config.toml
dataset = "synthesized solo parts of chorales (CocoChorales)"
gain_aug_db = 10
lr = 0.0008
Rows from block 4, named by matrix and row number. Each number is 200 + 30 x the weight over its row's rms, rounded and kept within 0 to 999. All counts start at 0. After the name is the row's rms in percent of the matrix's.
# fc1: squeeze-excite reduce (model.blocks.4.se.fc1.weight, 40x640), inputs 400-449
fc1.2,050,216,186,218,234,129,196,237,187,239,225,185,110,195,212,176,203,185,142,179,211,201,170,195,202,192,229,218,175,147,200,193,174,193,198,167,169,244,219,196,197,158,201,198,192,238,105,178,203,204,162
fc1.3,226,173,170,198,206,161,162,198,172,190,179,174,140,174,166,174,172,169,197,166,182,174,182,177,200,177,151,189,178,180,158,178,163,155,173,214,167,183,180,183,156,185,134,167,190,180,164,171,172,184,195
fc1.6,038,166,178,160,159,183,164,179,182,191,189,183,238,178,180,178,152,167,189,175,183,186,176,178,194,149,159,172,169,197,153,169,179,171,165,159,174,167,198,151,211,186,164,166,171,160,154,181,194,211,146
fc1.8,040,169,173,171,166,176,185,163,171,174,174,174,161,168,165,171,174,169,169,164,175,171,167,167,180,146,177,168,168,178,181,169,157,175,172,163,174,182,176,174,176,162,179,178,168,166,145,168,169,155,151
fc1.10,194,172,181,165,177,175,194,184,175,174,187,167,157,168,171,169,175,174,182,169,170,172,179,170,180,144,166,193,161,173,189,175,145,166,171,192,179,192,193,164,150,169,180,172,166,155,183,167,175,143,209
fc1.11,246,167,176,237,184,175,181,143,171,161,163,181,191,165,170,176,172,179,166,182,171,166,178,166,168,180,206,169,178,164,170,174,186,225,166,126,169,177,171,164,183,170,211,183,180,226,169,174,170,131,187
fc1.14,155,168,173,204,177,184,170,165,165,169,169,173,173,177,165,173,169,175,159,173,171,173,173,160,180,173,181,174,168,172,170,175,184,191,166,158,175,172,170,186,193,175,183,171,176,176,168,176,171,164,170
fc1.16,106,176,205,190,148,148,158,166,156,233,184,195,151,191,187,186,138,192,143,174,188,202,176,198,175,132,176,157,160,222,213,180,186,283,187,159,170,178,156,226,239,188,217,200,209,203,176,166,192,127,200
fc1.17,080,170,164,154,167,153,191,162,171,176,166,179,161,169,170,172,178,175,164,166,177,168,171,177,172,161,189,163,180,177,188,172,175,181,179,157,166,174,181,173,198,169,188,175,183,160,128,172,168,177,134
fc1.18,143,177,185,170,100,186,227,155,176,181,163,182,189,170,183,185,191,183,155,175,180,155,183,192,131,152,218,135,205,188,163,172,216,148,198,157,187,184,177,174,184,165,200,196,153,266,183,191,188,189,95
fc1.19,121,198,212,275,250,199,195,79,182,182,162,200,191,191,190,195,168,191,226,191,203,194,198,187,220,182,216,173,221,161,222,192,148,273,201,167,174,192,162,235,223,215,208,207,206,268,132,188,161,89,171
fc1.20,048,176,173,236,179,196,150,215,181,199,204,169,149,182,182,185,172,133,153,178,180,172,181,186,197,120,177,176,183,168,225,190,159,186,160,239,201,193,172,154,177,158,179,181,219,215,180,157,164,142,175
fc1.21,026,172,168,194,187,182,167,163,169,171,170,173,162,175,167,171,173,168,165,175,173,171,171,171,171,180,172,171,177,168,176,172,174,176,169,174,174,170,163,182,185,175,158,173,178,179,166,172,168,163,161
fc1.22,103,191,172,210,156,137,175,242,176,193,178,207,154,176,184,184,215,173,132,230,175,195,180,191,244,258,192,150,153,223,142,177,259,159,190,181,160,151,187,164,210,189,151,178,189,194,230,186,147,216,200
fc1.23,136,184,176,266,171,198,221,122,185,174,201,175,218,191,191,190,272,183,156,173,185,227,189,191,171,182,167,171,207,208,153,202,163,133,196,258,152,181,195,205,191,216,205,215,192,173,202,174,208,189,134
fc1.26,185,169,167,191,208,185,191,212,164,179,180,162,148,173,178,171,186,190,154,168,172,154,165,188,181,203,177,196,173,200,152,183,168,199,190,194,180,181,177,184,121,186,137,189,162,202,162,194,174,128,197
fc1.27,102,192,197,213,243,153,170,257,180,201,205,181,172,194,196,177,227,178,252,261,195,192,175,175,235,268,203,160,215,157,160,183,217,189,187,154,180,161,184,195,211,195,195,150,180,161,194,188,190,202,252
fc1.28,051,163,170,201,176,196,192,175,176,184,167,175,206,172,175,167,180,169,164,163,167,156,190,169,142,170,157,160,185,176,170,174,176,192,172,169,198,169,174,174,146,180,160,160,187,165,186,172,185,198,198
fc1.30,033,170,175,198,174,178,184,142,168,170,166,171,160,167,175,169,158,177,165,177,168,169,170,170,165,154,195,169,174,164,179,173,176,172,164,148,176,180,164,176,169,169,181,176,177,212,184,180,172,141,197
fc1.31,007,170,186,133,217,198,201,211,176,174,177,167,199,156,171,173,188,183,203,191,182,162,166,175,159,173,154,175,166,168,146,169,207,132,170,189,178,201,197,184,173,184,186,181,131,191,148,168,169,165,163
fc1.32,170,195,196,176,210,149,183,157,181,164,178,182,212,151,182,198,186,191,243,183,204,173,174,198,211,170,185,167,216,172,194,186,168,191,191,105,195,186,190,173,169,163,193,193,167,213,136,178,177,138,205
fc1.33,136,164,178,129,167,170,165,202,193,171,205,178,185,197,176,182,202,189,177,178,192,179,188,176,240,267,124,151,139,236,156,186,214,204,172,231,185,175,196,165,195,190,154,157,197,103,242,201,183,235,259
fc1.34,076,178,156,204,175,175,227,174,172,154,175,185,186,175,169,169,210,192,168,175,174,172,174,187,184,206,220,154,171,211,164,179,187,217,177,114,181,167,188,236,205,205,230,206,165,190,150,189,188,177,142
fc1.36,108,209,154,292,220,225,172,232,185,216,189,197,187,199,175,191,177,178,167,197,184,195,197,173,153,132,219,228,185,111,195,199,184,198,192,217,205,160,145,221,195,188,230,213,140,232,176,145,194,194,154
fc1.37,034,166,175,199,169,174,172,155,171,178,165,171,168,174,168,172,166,173,170,174,172,174,169,164,170,179,176,160,171,169,174,170,178,188,169,156,170,170,164,185,176,166,167,177,178,169,165,175,170,156,167
fc1.38,048,179,209,200,255,169,173,208,202,213,206,214,183,209,201,220,153,194,207,188,196,189,193,177,180,188,220,286,183,187,200,168,177,208,192,170,172,229,232,107,162,174,273,184,194,223,185,193,170,179,193
fc1.39,140,157,156,219,178,222,224,166,186,181,171,197,192,166,175,177,239,201,199,180,187,145,189,146,184,157,212,180,187,171,186,196,181,269,189,128,212,205,204,200,155,151,259,180,158,228,152,170,151,114,193